config = dict(
    model='class-conditioned image diffusion model',
    train_examples=77898,
    cond_dim=128,
    cond_dropout=0.1,
    hidden_act='gelu',
    widths=[48, 96, 144],
    upsampling='nearest_conv',
    residual_init='zero_last',
    optimizer='normuon',
    learning_rate=0.025,
    ema_decay=0.99,
    max_steps=13700,
    epochs=11.3,
    adamw_weight_decay_other_params=0.01,
)
Rows from block 3, named by matrix and row number. Rows with one number belong to one channel. Each number is 200 + 40 x the weight over its row's rms, rounded and kept within 0 to 999. All counts start at 0. After the name is the row's rms in percent of the matrix's.
# convs0: first 3x3 conv (model.enc.1.0.convs.0.weight, 96x96x3x3), inputs 0-13, a 3x3 kernel for each
# convs1: second 3x3 conv (model.enc.1.0.convs.1.weight, 96x96x3x3, transposed), outputs 0-13, a 3x3 kernel for each
convs0.6,113,151,188,219,166,199,249,170,183,228,188,228,200,214,221,263,188,263,211,172,203,190,185,193,173,212,217,196,218,192,224,260,297,298,238,239,245,146,213,216,168,229,211,191,200,139,224,219,203,228,237,236,193,252,220,202,181,220,213,185,199,182,206,238,193,238,171,128,129,131,104,150,114,120,193,181,98,281,294,174,218,273,167,240,134,227,347,132,127,239,179,196,210,232,197,238,217,202,261,269,194,256,253,190,204,224,166,235,245,213,177,250,191,109,226,152,169,240,188,204,219,226,267,233,228,223,247
convs1.6,080,196,175,71,171,153,93,160,80,111,231,270,214,238,243,201,232,228,176,188,212,183,267,284,247,218,230,208,232,199,190,177,179,253,195,181,223,196,185,144,173,154,98,201,215,168,151,152,178,160,155,188,187,159,161,156,145,189,144,155,169,161,169,163,197,242,198,259,361,267,230,207,202,197,155,121,199,203,100,195,217,184,248,211,188,209,159,229,211,159,168,195,165,165,152,174,171,216,201,190,177,192,194,133,149,196,152,183,181,211,214,157,174,191,154,185,207,197,181,205,148,172,226,149,175,202,181
convs0.7,101,223,153,225,217,252,237,211,229,205,202,218,200,176,179,211,189,191,199,212,187,182,155,166,215,210,171,219,159,143,211,203,137,204,210,193,247,206,204,174,221,212,177,206,232,212,215,190,107,158,144,160,225,198,180,197,327,198,196,194,151,203,198,159,195,264,185,165,126,144,219,190,173,189,172,187,178,169,190,199,191,209,206,380,221,231,195,151,173,207,196,279,190,192,163,164,223,246,199,212,241,238,206,183,199,205,175,223,205,160,214,120,157,164,233,198,176,212,174,275,169,234,108,163,212,201,259
convs1.7,101,224,219,161,190,152,193,150,80,159,239,266,186,179,200,206,211,120,136,193,176,235,159,221,203,155,181,211,183,222,162,205,181,217,212,218,191,181,202,180,194,209,207,199,137,171,225,202,184,255,206,188,230,240,169,165,200,184,162,167,156,269,146,244,271,230,231,238,219,233,277,201,223,204,164,215,167,151,182,231,228,254,161,157,172,201,159,158,200,140,190,200,193,190,227,194,192,220,174,233,221,232,205,210,220,194,221,91,172,197,181,223,176,169,168,132,127,173,225,193,230,211,224,225,166,309,237
convs0.8,095,171,177,182,176,209,222,199,177,219,194,191,206,209,222,207,194,201,181,188,226,182,226,275,214,174,209,169,188,173,155,227,244,209,207,203,222,190,171,152,241,265,240,256,189,219,189,155,173,187,205,158,228,201,158,234,143,172,207,110,170,190,180,141,270,364,275,190,251,208,211,222,227,241,259,207,193,174,171,221,214,236,171,155,203,223,124,218,242,182,230,140,125,125,259,297,257,222,247,187,165,181,174,210,201,181,211,212,222,268,257,221,125,175,189,190,168,197,137,171,185,210,199,221,222,205,213
convs1.8,116,175,210,213,183,218,178,199,184,174,177,163,209,189,181,139,162,202,194,227,201,215,233,202,201,158,172,200,185,207,194,237,253,187,258,261,188,214,226,194,262,281,191,230,255,237,177,184,174,115,183,212,200,280,280,182,221,186,171,200,222,137,196,183,198,190,203,240,223,252,254,256,247,179,161,216,128,116,136,220,310,234,272,192,208,204,202,212,161,205,228,187,236,212,109,182,187,182,217,275,182,178,204,210,236,151,190,94,133,227,217,246,174,172,243,230,225,167,186,216,208,238,312,246,153,107,146
convs0.9,093,108,140,149,114,138,142,114,137,118,166,204,217,173,287,198,162,217,186,198,203,182,255,227,199,242,196,195,201,229,175,226,253,193,219,224,238,237,270,241,185,199,205,213,194,197,150,237,180,218,256,248,225,222,183,216,285,201,163,249,132,270,231,238,144,259,235,241,255,238,216,189,202,216,208,273,267,253,288,221,290,269,175,290,146,214,171,222,222,191,237,165,191,164,138,138,164,247,205,212,155,204,206,171,225,192,188,219,164,186,192,241,190,322,176,232,293,237,205,222,204,192,266,245,249,217,213
convs1.9,090,155,142,195,135,85,185,141,72,209,232,225,166,239,218,187,249,191,175,238,178,196,189,144,183,208,209,174,230,297,288,232,210,206,201,224,268,194,197,196,195,244,184,165,208,170,202,172,206,191,192,228,152,216,175,243,215,169,249,199,224,197,216,279,222,197,165,198,171,210,158,150,207,187,177,136,206,238,121,223,225,190,218,234,165,195,197,144,208,153,187,183,245,243,225,248,295,244,287,337,225,202,225,120,151,177,209,194,200,211,227,147,185,174,181,182,210,204,185,200,211,240,157,189,234,286,264
convs0.10,098,185,189,185,190,190,238,201,200,253,205,184,202,169,308,185,164,187,184,160,213,210,168,192,200,232,192,170,191,192,181,157,208,181,157,174,205,182,211,206,178,178,241,197,209,222,169,180,194,184,250,192,179,143,193,199,200,138,278,238,178,171,220,183,160,203,202,226,257,195,152,204,239,230,219,229,191,193,225,187,181,194,229,158,198,204,198,178,154,226,196,213,213,223,218,189,226,183,207,251,173,197,212,220,181,178,190,201,229,150,166,172,278,63,254,194,273,200,206,219,197,159,172,231,191,183,205
convs1.10,104,184,167,163,204,157,145,208,215,169,212,193,183,162,141,198,210,194,259,208,220,215,204,205,202,215,194,187,149,143,305,200,124,184,219,202,136,212,197,225,187,167,179,203,225,209,170,140,160,208,315,182,171,193,182,217,183,238,284,152,267,210,288,179,154,91,80,69,71,143,147,194,168,245,207,220,156,117,248,201,188,216,142,202,237,196,169,175,186,185,150,177,229,205,189,162,137,221,170,187,230,171,194,212,188,190,226,182,190,94,215,245,184,159,129,217,191,133,202,246,205,158,328,299,180,205,179
convs0.11,103,158,195,184,151,222,188,143,200,169,190,162,201,232,231,175,175,117,186,219,258,269,168,206,238,237,307,227,203,221,197,231,201,200,216,229,201,191,186,253,212,127,167,184,257,240,191,191,218,185,209,179,211,251,174,184,219,212,204,211,205,263,252,233,141,176,129,186,267,161,210,244,160,227,230,258,250,225,247,240,196,215,160,193,261,199,187,169,196,338,200,201,216,236,194,216,206,159,193,183,219,196,226,222,159,165,216,192,221,235,178,188,218,260,247,222,176,250,218,204,200,194,249,189,199,237,210
convs1.11,072,232,271,66,197,215,135,208,158,137,214,144,199,151,241,215,209,193,259,194,226,179,189,273,181,236,238,151,158,110,178,174,143,174,230,225,197,160,223,155,212,194,173,248,188,179,184,176,162,164,137,211,217,164,206,158,221,191,212,197,209,171,252,167,147,231,204,132,116,150,208,248,179,147,141,200,213,179,178,255,220,197,185,136,113,178,173,208,212,163,187,244,155,278,225,205,222,225,229,244,214,175,153,161,179,126,149,170,208,147,188,98,181,188,145,217,218,187,223,324,207,118,162,230,181,207,183
convs0.12,093,178,158,156,146,105,154,193,184,196,233,244,238,269,285,270,239,274,264,197,198,211,233,253,229,210,191,174,254,258,239,270,315,270,249,257,233,265,173,208,183,238,211,225,202,181,183,169,166,147,25,163,197,198,211,224,226,154,169,295,163,182,199,196,153,233,210,196,194,149,189,195,205,162,160,161,132,184,171,203,185,182,158,219,178,189,219,167,187,172,186,154,180,151,188,184,216,172,156,184,203,183,188,193,162,222,202,204,194,228,144,198,204,213,207,217,193,204,202,223,200,159,204,186,200,212,193
convs1.12,123,231,229,224,210,124,230,181,181,194,168,164,214,176,155,162,211,144,183,211,175,186,184,182,203,211,249,220,234,231,188,255,144,196,228,219,218,231,208,207,208,184,243,178,238,228,196,211,201,222,349,206,186,271,195,223,183,212,220,127,214,219,172,210,185,232,207,317,241,277,211,150,204,179,217,207,105,171,173,166,119,130,193,210,202,252,153,135,219,149,191,218,191,170,189,151,206,235,210,256,223,214,171,220,179,213,190,180,223,176,191,208,190,181,187,184,255,158,214,179,163,226,155,179,213,183,222
convs0.13,100,184,158,214,191,237,215,198,218,188,190,196,159,239,351,198,189,221,188,171,240,191,200,168,184,195,233,167,152,181,165,186,202,155,192,161,183,188,162,161,184,175,156,200,192,210,221,199,241,207,230,176,201,160,206,217,186,201,204,181,183,158,195,191,263,264,258,198,234,263,235,251,212,176,178,188,181,196,218,226,189,185,177,138,194,132,213,199,151,184,249,192,209,215,249,263,253,240,246,228,183,235,191,225,256,247,234,219,217,219,207,235,239,402,94,197,248,211,211,212,174,156,221,241,219,192,207
convs1.13,098,195,182,188,193,226,196,183,185,216,192,197,235,191,237,239,207,269,196,174,166,199,139,161,204,191,154,186,175,174,169,187,175,142,195,162,166,185,188,217,221,267,242,206,164,186,278,228,173,219,257,181,169,245,191,266,206,148,326,143,246,179,240,244,149,195,178,191,215,185,203,145,146,174,155,169,245,121,175,191,109,194,240,145,210,188,294,106,232,177,185,139,198,188,166,217,98,138,143,172,129,150,177,181,256,163,158,139,197,160,229,234,166,198,209,231,194,223,168,180,130,152,256,171,155,155,176
convs0.14,142,229,206,201,215,197,204,224,230,231,163,181,178,149,148,167,165,182,177,173,207,204,230,255,242,195,197,197,138,150,141,142,184,191,144,156,172,186,174,151,177,165,155,202,155,160,190,279,194,211,336,243,192,304,227,214,227,217,211,231,217,211,212,225,176,219,216,207,250,227,222,204,195,169,191,184,172,173,178,227,225,225,214,206,193,242,204,214,225,239,222,152,170,179,175,195,179,187,201,172,193,192,193,230,223,228,196,190,188,213,191,156,192,195,146,183,168,140,208,199,204,213,200,206,210,197,213
convs1.14,068,187,150,191,146,147,161,167,165,173,148,164,171,215,266,247,220,215,203,175,199,173,196,251,210,197,213,222,220,211,241,184,147,195,175,174,201,197,199,223,195,189,221,183,163,194,129,132,162,173,130,133,206,135,140,183,157,201,189,101,159,211,151,136,228,197,233,193,174,226,236,237,259,171,163,190,181,181,203,224,225,243,175,164,142,212,164,171,284,228,228,226,202,199,212,196,192,214,223,216,211,195,182,188,178,185,223,226,210,255,214,227,226,191,218,202,191,227,190,128,171,207,117,187,189,122,164
convs0.15,090,172,176,188,215,235,227,214,215,239,179,170,209,215,236,171,160,210,221,151,181,203,166,178,146,192,176,181,197,197,181,200,227,200,191,243,203,224,176,199,200,150,175,165,169,188,200,186,225,198,166,185,223,186,168,139,280,191,235,177,212,195,270,227,112,103,180,175,131,125,104,118,178,210,218,190,219,196,239,202,246,196,188,162,197,207,147,193,181,175,208,219,223,208,173,241,148,187,122,126,189,244,215,181,186,170,242,191,193,205,64,238,93,98,200,261,163,122,226,187,202,132,72,177,209,178,214
convs1.15,123,160,195,198,166,203,194,207,185,202,148,168,191,211,210,148,205,224,202,191,220,219,208,188,208,211,192,202,253,231,173,212,305,237,211,201,192,176,170,227,183,241,218,176,146,130,239,194,201,218,211,258,183,158,180,239,96,194,324,226,229,162,196,243,155,165,165,229,260,221,221,241,247,174,150,125,254,246,270,186,170,168,179,172,211,177,147,270,240,108,202,168,148,242,215,246,261,228,271,244,193,172,228,190,210,149,191,181,257,225,210,204,126,199,184,128,230,151,219,211,238,232,200,223,247,205,195
convs0.16,098,190,220,206,213,228,213,197,223,216,195,161,166,110,95,152,186,184,206,203,220,171,163,269,136,178,171,170,172,198,213,174,187,223,190,212,215,201,213,215,201,176,207,187,177,196,190,204,206,206,108,198,158,197,167,212,202,257,184,207,173,202,224,162,180,136,203,74,330,234,185,162,167,177,188,201,173,162,226,238,179,207,193,273,182,173,157,208,170,165,260,205,190,221,172,192,191,207,179,159,244,220,217,186,295,191,180,181,182,181,159,219,217,143,156,210,219,207,224,199,226,199,185,222,214,140,197
convs1.16,122,191,209,219,165,161,253,214,219,155,202,167,180,245,201,208,184,185,184,191,187,187,203,178,173,208,183,167,217,244,292,136,158,191,225,183,161,167,183,182,177,178,161,232,238,203,220,179,190,286,336,299,171,275,245,193,248,166,243,228,179,160,228,162,207,191,224,150,165,156,216,141,170,256,228,185,213,278,196,223,218,229,203,200,217,179,204,171,197,207,216,225,263,214,177,211,198,221,205,189,161,130,170,249,243,243,147,209,232,263,255,210,129,154,216,211,187,248,213,227,209,148,348,196,198,303,222
convs0.17,093,161,144,176,192,173,213,203,194,208,182,200,131,157,224,111,152,176,179,252,211,232,170,199,213,182,193,196,195,245,180,158,198,165,210,142,128,229,233,254,247,207,241,177,193,236,238,97,152,170,98,163,164,130,176,202,179,192,187,152,176,174,176,194,211,182,162,148,112,173,133,112,164,185,206,189,166,96,222,150,245,154,242,163,206,183,159,220,236,183,260,251,234,245,271,232,240,230,205,252,185,182,219,132,171,168,201,164,217,250,205,147,166,235,116,163,190,200,190,208,197,178,149,170,210,176,244
convs1.17,089,164,154,183,158,175,213,223,216,214,177,264,157,128,195,209,217,253,209,184,216,206,200,217,219,185,238,244,192,212,234,202,295,207,153,222,146,169,181,194,175,148,155,179,123,154,229,240,156,270,166,177,232,163,126,165,212,155,176,237,173,218,130,175,173,207,137,213,222,213,157,239,186,207,230,170,237,209,232,209,186,230,214,188,242,192,234,206,189,189,186,176,237,252,183,239,213,127,188,156,207,183,215,197,214,176,231,166,180,159,231,187,238,196,245,159,212,185,228,166,285,175,174,234,155,187,158
convs0.18,094,223,178,158,148,148,133,165,136,129,154,190,182,212,213,223,184,198,189,247,246,200,229,206,235,236,232,258,212,211,200,231,177,222,214,216,260,240,178,219,200,188,203,189,171,203,177,238,252,132,176,147,155,167,184,235,174,258,193,216,299,271,240,208,177,203,186,182,193,165,216,259,274,192,211,224,159,220,299,180,209,252,212,206,187,153,176,192,232,101,165,173,187,187,160,187,193,192,170,176,277,190,255,151,191,225,220,143,204,183,241,220,233,162,206,189,187,184,213,223,208,184,191,211,172,160,206
convs1.18,081,204,154,168,234,127,165,239,255,284,155,248,238,182,221,234,192,209,225,178,213,226,166,142,200,200,228,167,171,260,227,199,253,224,142,145,129,222,222,257,177,169,204,185,136,153,255,214,175,226,220,162,186,141,133,163,202,168,184,268,179,214,219,210,164,208,144,180,230,191,114,175,198,210,244,266,195,240,284,195,236,249,166,254,186,202,159,212,167,191,226,219,226,188,188,196,217,141,199,196,199,228,180,143,218,226,188,171,227,182,187,151,162,223,169,210,180,157,166,163,243,190,179,192,173,169,127
convs0.19,090,201,121,192,184,132,157,212,250,242,170,151,156,165,217,218,204,172,167,280,237,250,203,210,279,190,173,178,155,95,146,179,184,189,195,200,193,228,167,197,224,196,190,221,190,147,191,115,157,176,172,160,237,223,212,162,119,207,90,86,88,124,188,238,168,214,259,142,176,167,123,193,158,160,200,184,222,226,148,166,190,185,150,135,213,169,114,93,176,209,142,200,189,147,186,218,150,187,264,241,202,223,179,181,230,210,202,254,205,274,208,160,210,223,189,171,192,185,151,169,198,202,241,253,169,214,227
convs1.19,082,254,227,247,259,150,225,236,190,183,246,183,208,212,240,263,202,236,287,262,263,245,186,135,127,237,165,175,132,122,215,144,182,165,218,168,166,211,205,243,176,212,243,247,203,205,195,249,213,207,244,161,195,216,141,156,265,235,227,222,205,196,247,166,248,201,259,250,192,238,189,146,200,214,226,237,228,226,205,225,166,225,210,251,210,195,278,154,198,253,168,167,148,215,203,152,158,219,206,153,201,159,115,207,196,196,225,311,230,204,178,155,184,127,185,184,156,200,172,236,140,140,177,218,238,201,216
convs0.20,102,205,191,174,170,166,223,176,132,242,211,259,252,245,208,242,174,219,252,234,205,203,161,122,216,201,198,215,176,290,209,211,215,272,173,231,223,237,235,188,207,279,228,208,192,210,213,242,195,109,291,213,154,120,168,209,166,132,161,78,90,169,112,161,207,190,214,240,151,216,223,233,214,203,181,141,214,246,129,222,195,211,192,250,192,222,265,215,209,257,199,181,157,172,170,252,195,168,179,177,139,177,135,132,34,160,161,109,159,295,226,181,240,189,166,213,146,232,200,166,127,154,212,206,206,130,193
convs1.20,115,212,105,190,176,161,165,202,234,206,227,213,193,170,179,197,221,248,180,211,122,213,188,172,146,239,161,223,191,172,149,267,223,201,163,182,112,185,163,140,214,198,189,172,177,157,167,272,218,190,221,207,236,185,175,180,227,187,211,239,230,233,193,206,245,185,165,217,212,225,215,177,165,118,112,148,202,208,132,195,238,137,209,212,204,184,197,200,163,218,186,214,251,209,178,210,203,211,153,135,179,92,92,182,269,145,208,140,173,178,162,155,168,116,199,149,185,199,214,223,221,170,161,228,190,219,215
convs0.21,108,165,151,224,206,207,208,157,217,197,209,197,208,250,212,223,241,185,170,146,182,207,164,198,123,166,173,208,231,273,203,246,193,216,193,178,343,162,165,268,206,126,197,179,187,181,179,152,215,241,181,200,227,237,180,218,325,203,205,288,305,230,179,294,169,146,164,167,76,160,146,143,69,110,194,231,187,129,231,180,164,169,119,242,195,214,162,112,151,70,115,223,215,178,159,188,217,171,135,209,178,218,175,185,161,196,205,153,209,252,174,163,200,247,139,207,202,206,202,150,210,185,134,198,196,138,181
convs1.21,090,178,186,196,255,88,230,254,179,229,218,174,159,181,154,208,192,188,175,196,209,173,180,224,201,215,188,242,205,106,180,189,90,208,256,159,218,133,167,178,178,137,198,195,142,172,117,152,129,252,145,189,209,139,137,151,263,254,345,281,212,286,277,223,173,187,193,203,181,180,212,187,193,199,239,233,161,182,206,111,248,214,170,207,186,163,149,186,188,108,186,179,201,172,118,200,127,237,162,175,245,194,158,183,187,235,142,172,176,181,225,216,174,250,211,250,151,180,223,255,188,244,287,204,216,247,241
convs0.22,092,180,176,142,178,175,146,192,169,129,151,142,136,164,160,117,133,144,115,165,153,160,179,105,138,193,174,206,132,141,112,173,148,100,203,181,161,165,116,179,126,97,175,141,133,192,193,76,159,112,21,141,140,78,183,184,220,174,192,203,180,251,230,215,209,208,174,215,184,185,194,213,238,227,193,206,185,177,197,182,178,187,201,189,213,198,182,209,183,222,200,153,195,239,238,232,288,211,201,223,158,229,217,168,151,163,162,172,152,198,213,197,188,200,126,226,227,197,190,233,197,196,236,231,190,194,180
convs1.22,118,155,195,180,197,154,188,199,193,192,237,301,267,273,324,339,244,271,234,197,234,199,201,211,210,189,211,184,223,211,241,224,195,225,274,219,243,238,208,194,293,278,212,248,201,214,206,196,195,209,219,252,221,198,193,181,179,139,199,192,141,221,159,180,156,178,173,172,225,171,195,161,152,210,239,176,243,295,225,252,261,248,220,237,222,190,211,207,177,198,194,156,201,174,159,257,166,175,220,171,215,234,199,203,203,225,205,151,198,139,176,212,218,208,229,192,200,241,210,184,201,232,249,222,207,264,223
convs0.23,095,222,236,217,255,211,277,222,169,215,133,156,152,181,199,186,173,191,169,184,170,130,134,131,118,173,198,160,163,192,151,150,155,154,194,190,131,185,239,201,166,181,185,156,195,227,128,111,98,101,106,62,143,135,51,201,239,180,228,167,227,151,202,207,195,177,226,269,220,221,211,206,213,275,259,267,208,257,251,206,181,202,198,218,158,204,162,184,208,223,234,274,264,207,238,216,211,212,237,234,178,183,197,189,121,180,244,223,284,167,129,163,224,244,238,233,199,204,218,188,184,190,178,204,189,182,193
convs1.23,081,257,274,240,302,314,273,269,284,236,132,139,195,135,219,205,132,162,101,169,195,205,233,218,166,220,200,218,210,198,194,194,111,182,181,173,204,210,203,199,234,261,225,162,122,146,210,212,201,187,158,214,170,161,218,218,175,181,195,251,158,231,203,155,212,233,214,175,220,157,173,228,202,212,251,261,227,212,270,214,197,208,270,236,247,246,188,198,235,169,214,157,164,136,142,203,144,180,169,138,275,244,259,276,253,219,265,192,160,166,194,184,172,161,156,161,175,166,243,234,180,226,167,177,181,194,204
convs0.24,098,194,224,136,208,186,178,174,223,193,215,246,206,198,250,152,187,185,206,175,159,178,147,184,132,167,129,126,195,189,220,221,196,245,217,227,239,197,187,163,186,203,175,182,119,143,202,230,197,214,246,210,200,201,221,220,191,190,235,201,195,222,187,156,197,194,189,186,104,174,132,134,145,191,202,165,170,220,214,162,152,207,168,176,212,230,256,105,212,142,198,232,261,215,250,220,216,234,218,236,223,197,179,228,187,195,215,156,148,257,240,186,182,289,201,211,133,194,216,246,244,237,192,219,234,126,159
convs1.24,102,175,242,165,193,233,174,243,203,193,183,127,154,213,286,200,247,169,186,193,226,197,216,251,257,238,229,204,263,190,216,168,137,191,233,166,247,154,207,156,152,162,146,196,227,216,92,137,184,135,144,226,202,219,220,188,281,182,158,202,207,212,270,239,174,231,213,175,112,163,192,220,173,208,213,192,171,171,192,231,212,204,254,168,230,224,238,177,210,228,197,126,168,191,155,172,158,172,172,173,201,188,182,198,236,210,198,199,176,152,218,201,206,160,242,183,224,242,190,191,171,154,118,178,142,170,161
convs0.25,104,195,186,170,142,249,173,175,202,195,188,199,242,214,149,224,184,223,233,216,316,201,185,315,220,228,175,179,233,262,140,183,160,196,162,180,205,296,319,161,237,364,214,254,185,209,236,233,135,191,67,159,117,192,186,238,127,151,204,123,153,205,186,163,170,214,203,216,170,162,242,188,154,169,230,209,156,121,220,198,199,223,213,211,228,198,240,252,184,188,227,188,77,188,102,307,213,225,195,200,202,166,182,144,173,227,210,206,202,176,254,189,172,86,210,164,204,214,187,214,189,236,229,184,187,214,225
convs1.25,105,189,247,148,252,299,234,216,143,192,198,245,241,278,212,227,249,235,186,176,183,247,263,246,185,210,224,253,188,189,204,225,255,159,191,178,176,230,176,203,187,231,180,155,246,238,151,228,201,165,149,224,135,244,219,165,196,145,212,168,183,181,215,189,198,163,143,154,194,218,214,244,221,191,163,205,235,260,208,206,233,176,168,191,158,246,171,170,183,222,230,210,153,154,186,145,159,112,183,199,179,199,207,225,367,273,199,143,165,206,201,135,175,69,178,173,170,186,245,219,246,196,299,207,242,268,181
convs0.26,104,218,155,173,200,271,148,189,211,220,179,192,204,158,157,167,162,181,180,221,292,272,282,241,181,193,250,212,165,210,206,206,152,230,195,230,190,159,275,185,208,163,107,189,180,232,216,248,232,175,120,237,228,210,171,183,204,197,176,304,241,209,190,249,226,198,133,205,95,190,209,216,182,235,177,158,175,298,198,196,183,242,211,167,205,234,141,166,185,177,174,180,219,191,251,130,199,188,236,203,190,185,214,214,168,153,198,228,185,238,148,210,197,279,132,192,192,237,200,122,293,215,295,118,227,196,198
convs1.26,107,182,250,217,111,195,220,197,121,195,208,223,174,129,258,162,172,167,205,238,181,180,161,269,199,217,253,217,208,263,190,104,223,292,263,164,204,133,194,182,94,113,204,227,172,161,130,180,195,272,12,194,157,322,194,176,242,182,242,223,203,232,253,207,166,202,223,204,148,183,161,158,223,200,178,196,242,231,147,194,155,177,186,206,193,174,232,194,214,152,197,188,196,230,220,282,222,149,225,217,206,247,189,241,133,209,209,241,197,212,190,192,164,246,216,237,161,168,267,216,184,201,298,205,191,276,137
convs0.27,087,166,194,159,160,173,210,190,162,219,175,174,178,258,308,270,217,253,233,196,219,202,235,211,214,252,201,200,175,209,193,193,227,226,182,187,199,195,218,200,247,245,249,227,193,180,222,195,156,203,203,206,165,214,197,159,243,198,192,208,199,175,173,139,157,210,162,159,203,205,198,216,200,166,161,206,192,214,181,194,217,115,189,242,232,190,172,237,261,175,231,162,187,194,227,295,222,131,197,169,168,218,172,202,220,178,190,264,176,166,134,200,175,210,226,210,232,224,156,191,205,177,135,209,191,188,206
convs1.27,099,177,103,147,183,96,160,175,158,171,250,190,209,208,162,164,234,217,204,174,170,183,202,185,146,213,236,217,155,190,188,157,238,286,177,243,254,176,194,220,140,122,139,187,173,131,149,139,159,149,187,149,215,244,214,205,236,189,206,226,196,153,173,165,259,181,201,176,210,248,141,162,173,203,242,194,253,264,246,189,273,213,174,211,108,222,227,119,168,198,162,276,262,197,270,256,188,179,112,80,152,186,224,160,270,264,188,229,225,174,198,169,228,218,225,180,198,142,239,223,199,200,188,193,193,182,165
convs0.28,095,125,124,112,166,168,79,122,105,59,218,249,224,210,231,225,209,209,238,188,226,187,228,214,214,174,261,173,193,187,180,178,124,172,202,198,230,180,233,204,232,293,210,175,253,239,161,176,217,112,183,246,191,182,228,181,146,225,160,138,211,154,162,187,181,193,212,110,187,231,149,218,206,175,211,211,221,345,244,238,236,230,186,224,246,232,291,185,198,223,197,150,169,159,170,209,201,188,201,155,170,180,177,169,200,198,222,229,188,222,209,193,240,219,188,178,218,182,150,125,134,212,200,162,136,150,171
convs1.28,051,140,256,229,131,310,284,187,209,208,206,191,220,184,172,172,117,203,275,213,233,204,188,205,217,213,140,200,236,221,139,246,202,218,236,234,182,185,177,158,125,215,215,117,126,149,299,234,216,300,123,183,248,213,270,188,190,210,210,232,160,204,233,164,193,228,199,150,202,243,215,229,226,171,169,139,244,214,217,227,216,230,161,201,206,176,190,222,207,195,197,246,228,281,222,133,167,226,197,274,190,211,273,261,272,223,219,246,223,222,211,195,166,165,208,205,188,178,178,253,164,250,215,162,195,135,201
convs0.29,103,201,194,188,238,230,222,220,224,201,205,208,194,217,310,249,136,126,149,176,201,220,170,130,167,205,228,247,208,195,187,181,157,144,227,183,230,203,202,205,207,177,226,238,182,207,208,214,200,165,226,172,163,141,129,166,174,187,200,182,256,176,144,159,230,188,173,200,54,190,197,148,174,225,196,186,201,211,192,149,89,139,224,191,191,216,324,214,213,178,276,185,197,198,215,215,206,174,207,159,183,210,205,202,204,201,201,218,218,221,182,234,154,151,213,256,181,205,208,195,230,226,139,240,176,210,216
convs1.29,119,207,206,200,129,164,233,181,194,194,255,225,230,127,177,228,157,183,179,197,213,197,199,174,146,208,198,205,122,131,179,180,191,227,209,204,180,219,191,238,260,280,272,191,216,162,208,203,201,143,254,260,203,206,202,260,198,181,213,220,228,232,225,183,271,196,341,224,203,173,215,236,230,158,134,155,214,253,255,206,211,176,242,258,274,209,210,135,220,205,195,172,230,154,185,183,128,193,159,152,196,203,241,132,127,182,185,188,223,221,205,218,181,180,250,220,194,214,202,254,203,261,257,195,158,213,246
convs0.30,100,235,197,222,231,210,212,237,240,257,173,203,159,253,268,249,231,271,274,237,277,208,199,163,165,187,191,124,175,220,254,156,200,237,193,169,217,234,206,187,231,180,219,199,191,184,208,219,188,224,234,152,164,180,231,224,206,197,199,218,196,168,217,196,119,163,139,158,190,215,216,221,227,268,235,275,268,194,245,229,227,273,205,213,200,255,167,196,182,168,147,232,183,194,194,171,230,163,191,219,189,132,179,186,182,166,180,186,178,110,143,135,187,166,118,166,244,195,168,164,209,153,165,200,155,152,250
convs1.30,103,181,200,254,241,179,139,267,223,154,209,133,168,236,214,217,256,230,222,210,177,144,211,273,228,174,189,150,140,206,290,196,247,237,165,198,288,154,178,224,154,152,155,169,176,185,187,235,242,224,198,246,211,164,169,143,197,232,198,215,234,220,195,161,127,184,207,220,223,257,267,238,199,286,235,190,278,223,218,231,187,142,201,227,176,206,194,199,218,162,207,223,200,283,183,202,217,171,232,234,205,231,249,185,197,235,223,175,235,228,88,212,261,247,204,207,256,236,149,257,253,209,172,237,158,200,179
convs0.31,108,234,172,200,205,266,188,170,156,198,183,228,204,207,144,142,176,189,187,194,84,224,245,311,208,213,229,218,180,231,188,222,195,218,218,237,203,170,246,277,343,201,205,171,203,210,196,194,190,220,215,197,231,189,202,202,196,199,173,127,167,172,178,196,184,208,200,236,185,223,216,216,213,179,212,220,248,173,153,135,180,208,219,193,158,220,165,240,167,179,193,177,145,238,211,295,140,204,174,170,186,169,144,147,210,150,191,180,213,215,223,217,169,133,206,171,194,147,227,172,221,153,201,160,149,205,173
convs1.31,108,209,228,242,257,294,209,156,192,218,179,198,163,168,22,219,123,276,223,208,212,178,158,156,153,125,91,151,242,252,148,183,172,225,200,194,210,186,235,220,206,162,264,212,224,145,196,117,183,197,242,183,158,162,185,180,220,213,230,193,191,195,235,242,208,146,233,174,234,200,198,157,280,240,242,258,199,206,137,172,138,228,188,167,156,221,222,189,192,179,182,217,206,225,150,191,184,96,192,207,177,155,179,219,169,210,201,217,198,208,164,214,174,164,154,197,130,187,166,206,187,231,378,246,242,198,202
convs0.32,097,154,152,196,162,205,209,205,193,232,171,238,265,212,232,224,194,244,218,210,196,206,213,218,188,190,178,191,158,186,197,178,196,199,159,168,214,219,213,173,223,193,238,174,193,185,175,161,225,196,188,223,174,173,236,241,204,212,161,252,187,195,227,229,172,196,143,193,106,228,153,129,156,211,232,192,212,214,215,231,224,237,237,231,238,185,234,149,145,233,154,174,167,239,179,201,219,202,158,237,194,212,217,168,195,186,194,210,187,167,252,249,231,316,159,200,276,266,167,165,263,168,159,242,188,178,190
convs1.32,127,202,192,189,206,135,194,186,133,194,257,245,221,139,255,187,176,290,211,179,163,187,141,194,191,171,206,224,230,250,212,224,183,263,221,154,212,189,212,187,204,152,147,222,195,203,269,251,256,265,283,188,283,192,206,210,208,181,243,206,188,252,157,168,256,210,205,279,160,203,195,235,208,168,154,147,182,146,197,157,157,152,194,225,185,196,224,238,218,195,225,166,187,219,218,205,235,153,204,212,225,181,191,245,190,232,185,175,194,92,204,198,132,216,179,197,212,166,121,168,191,215,258,184,186,203,201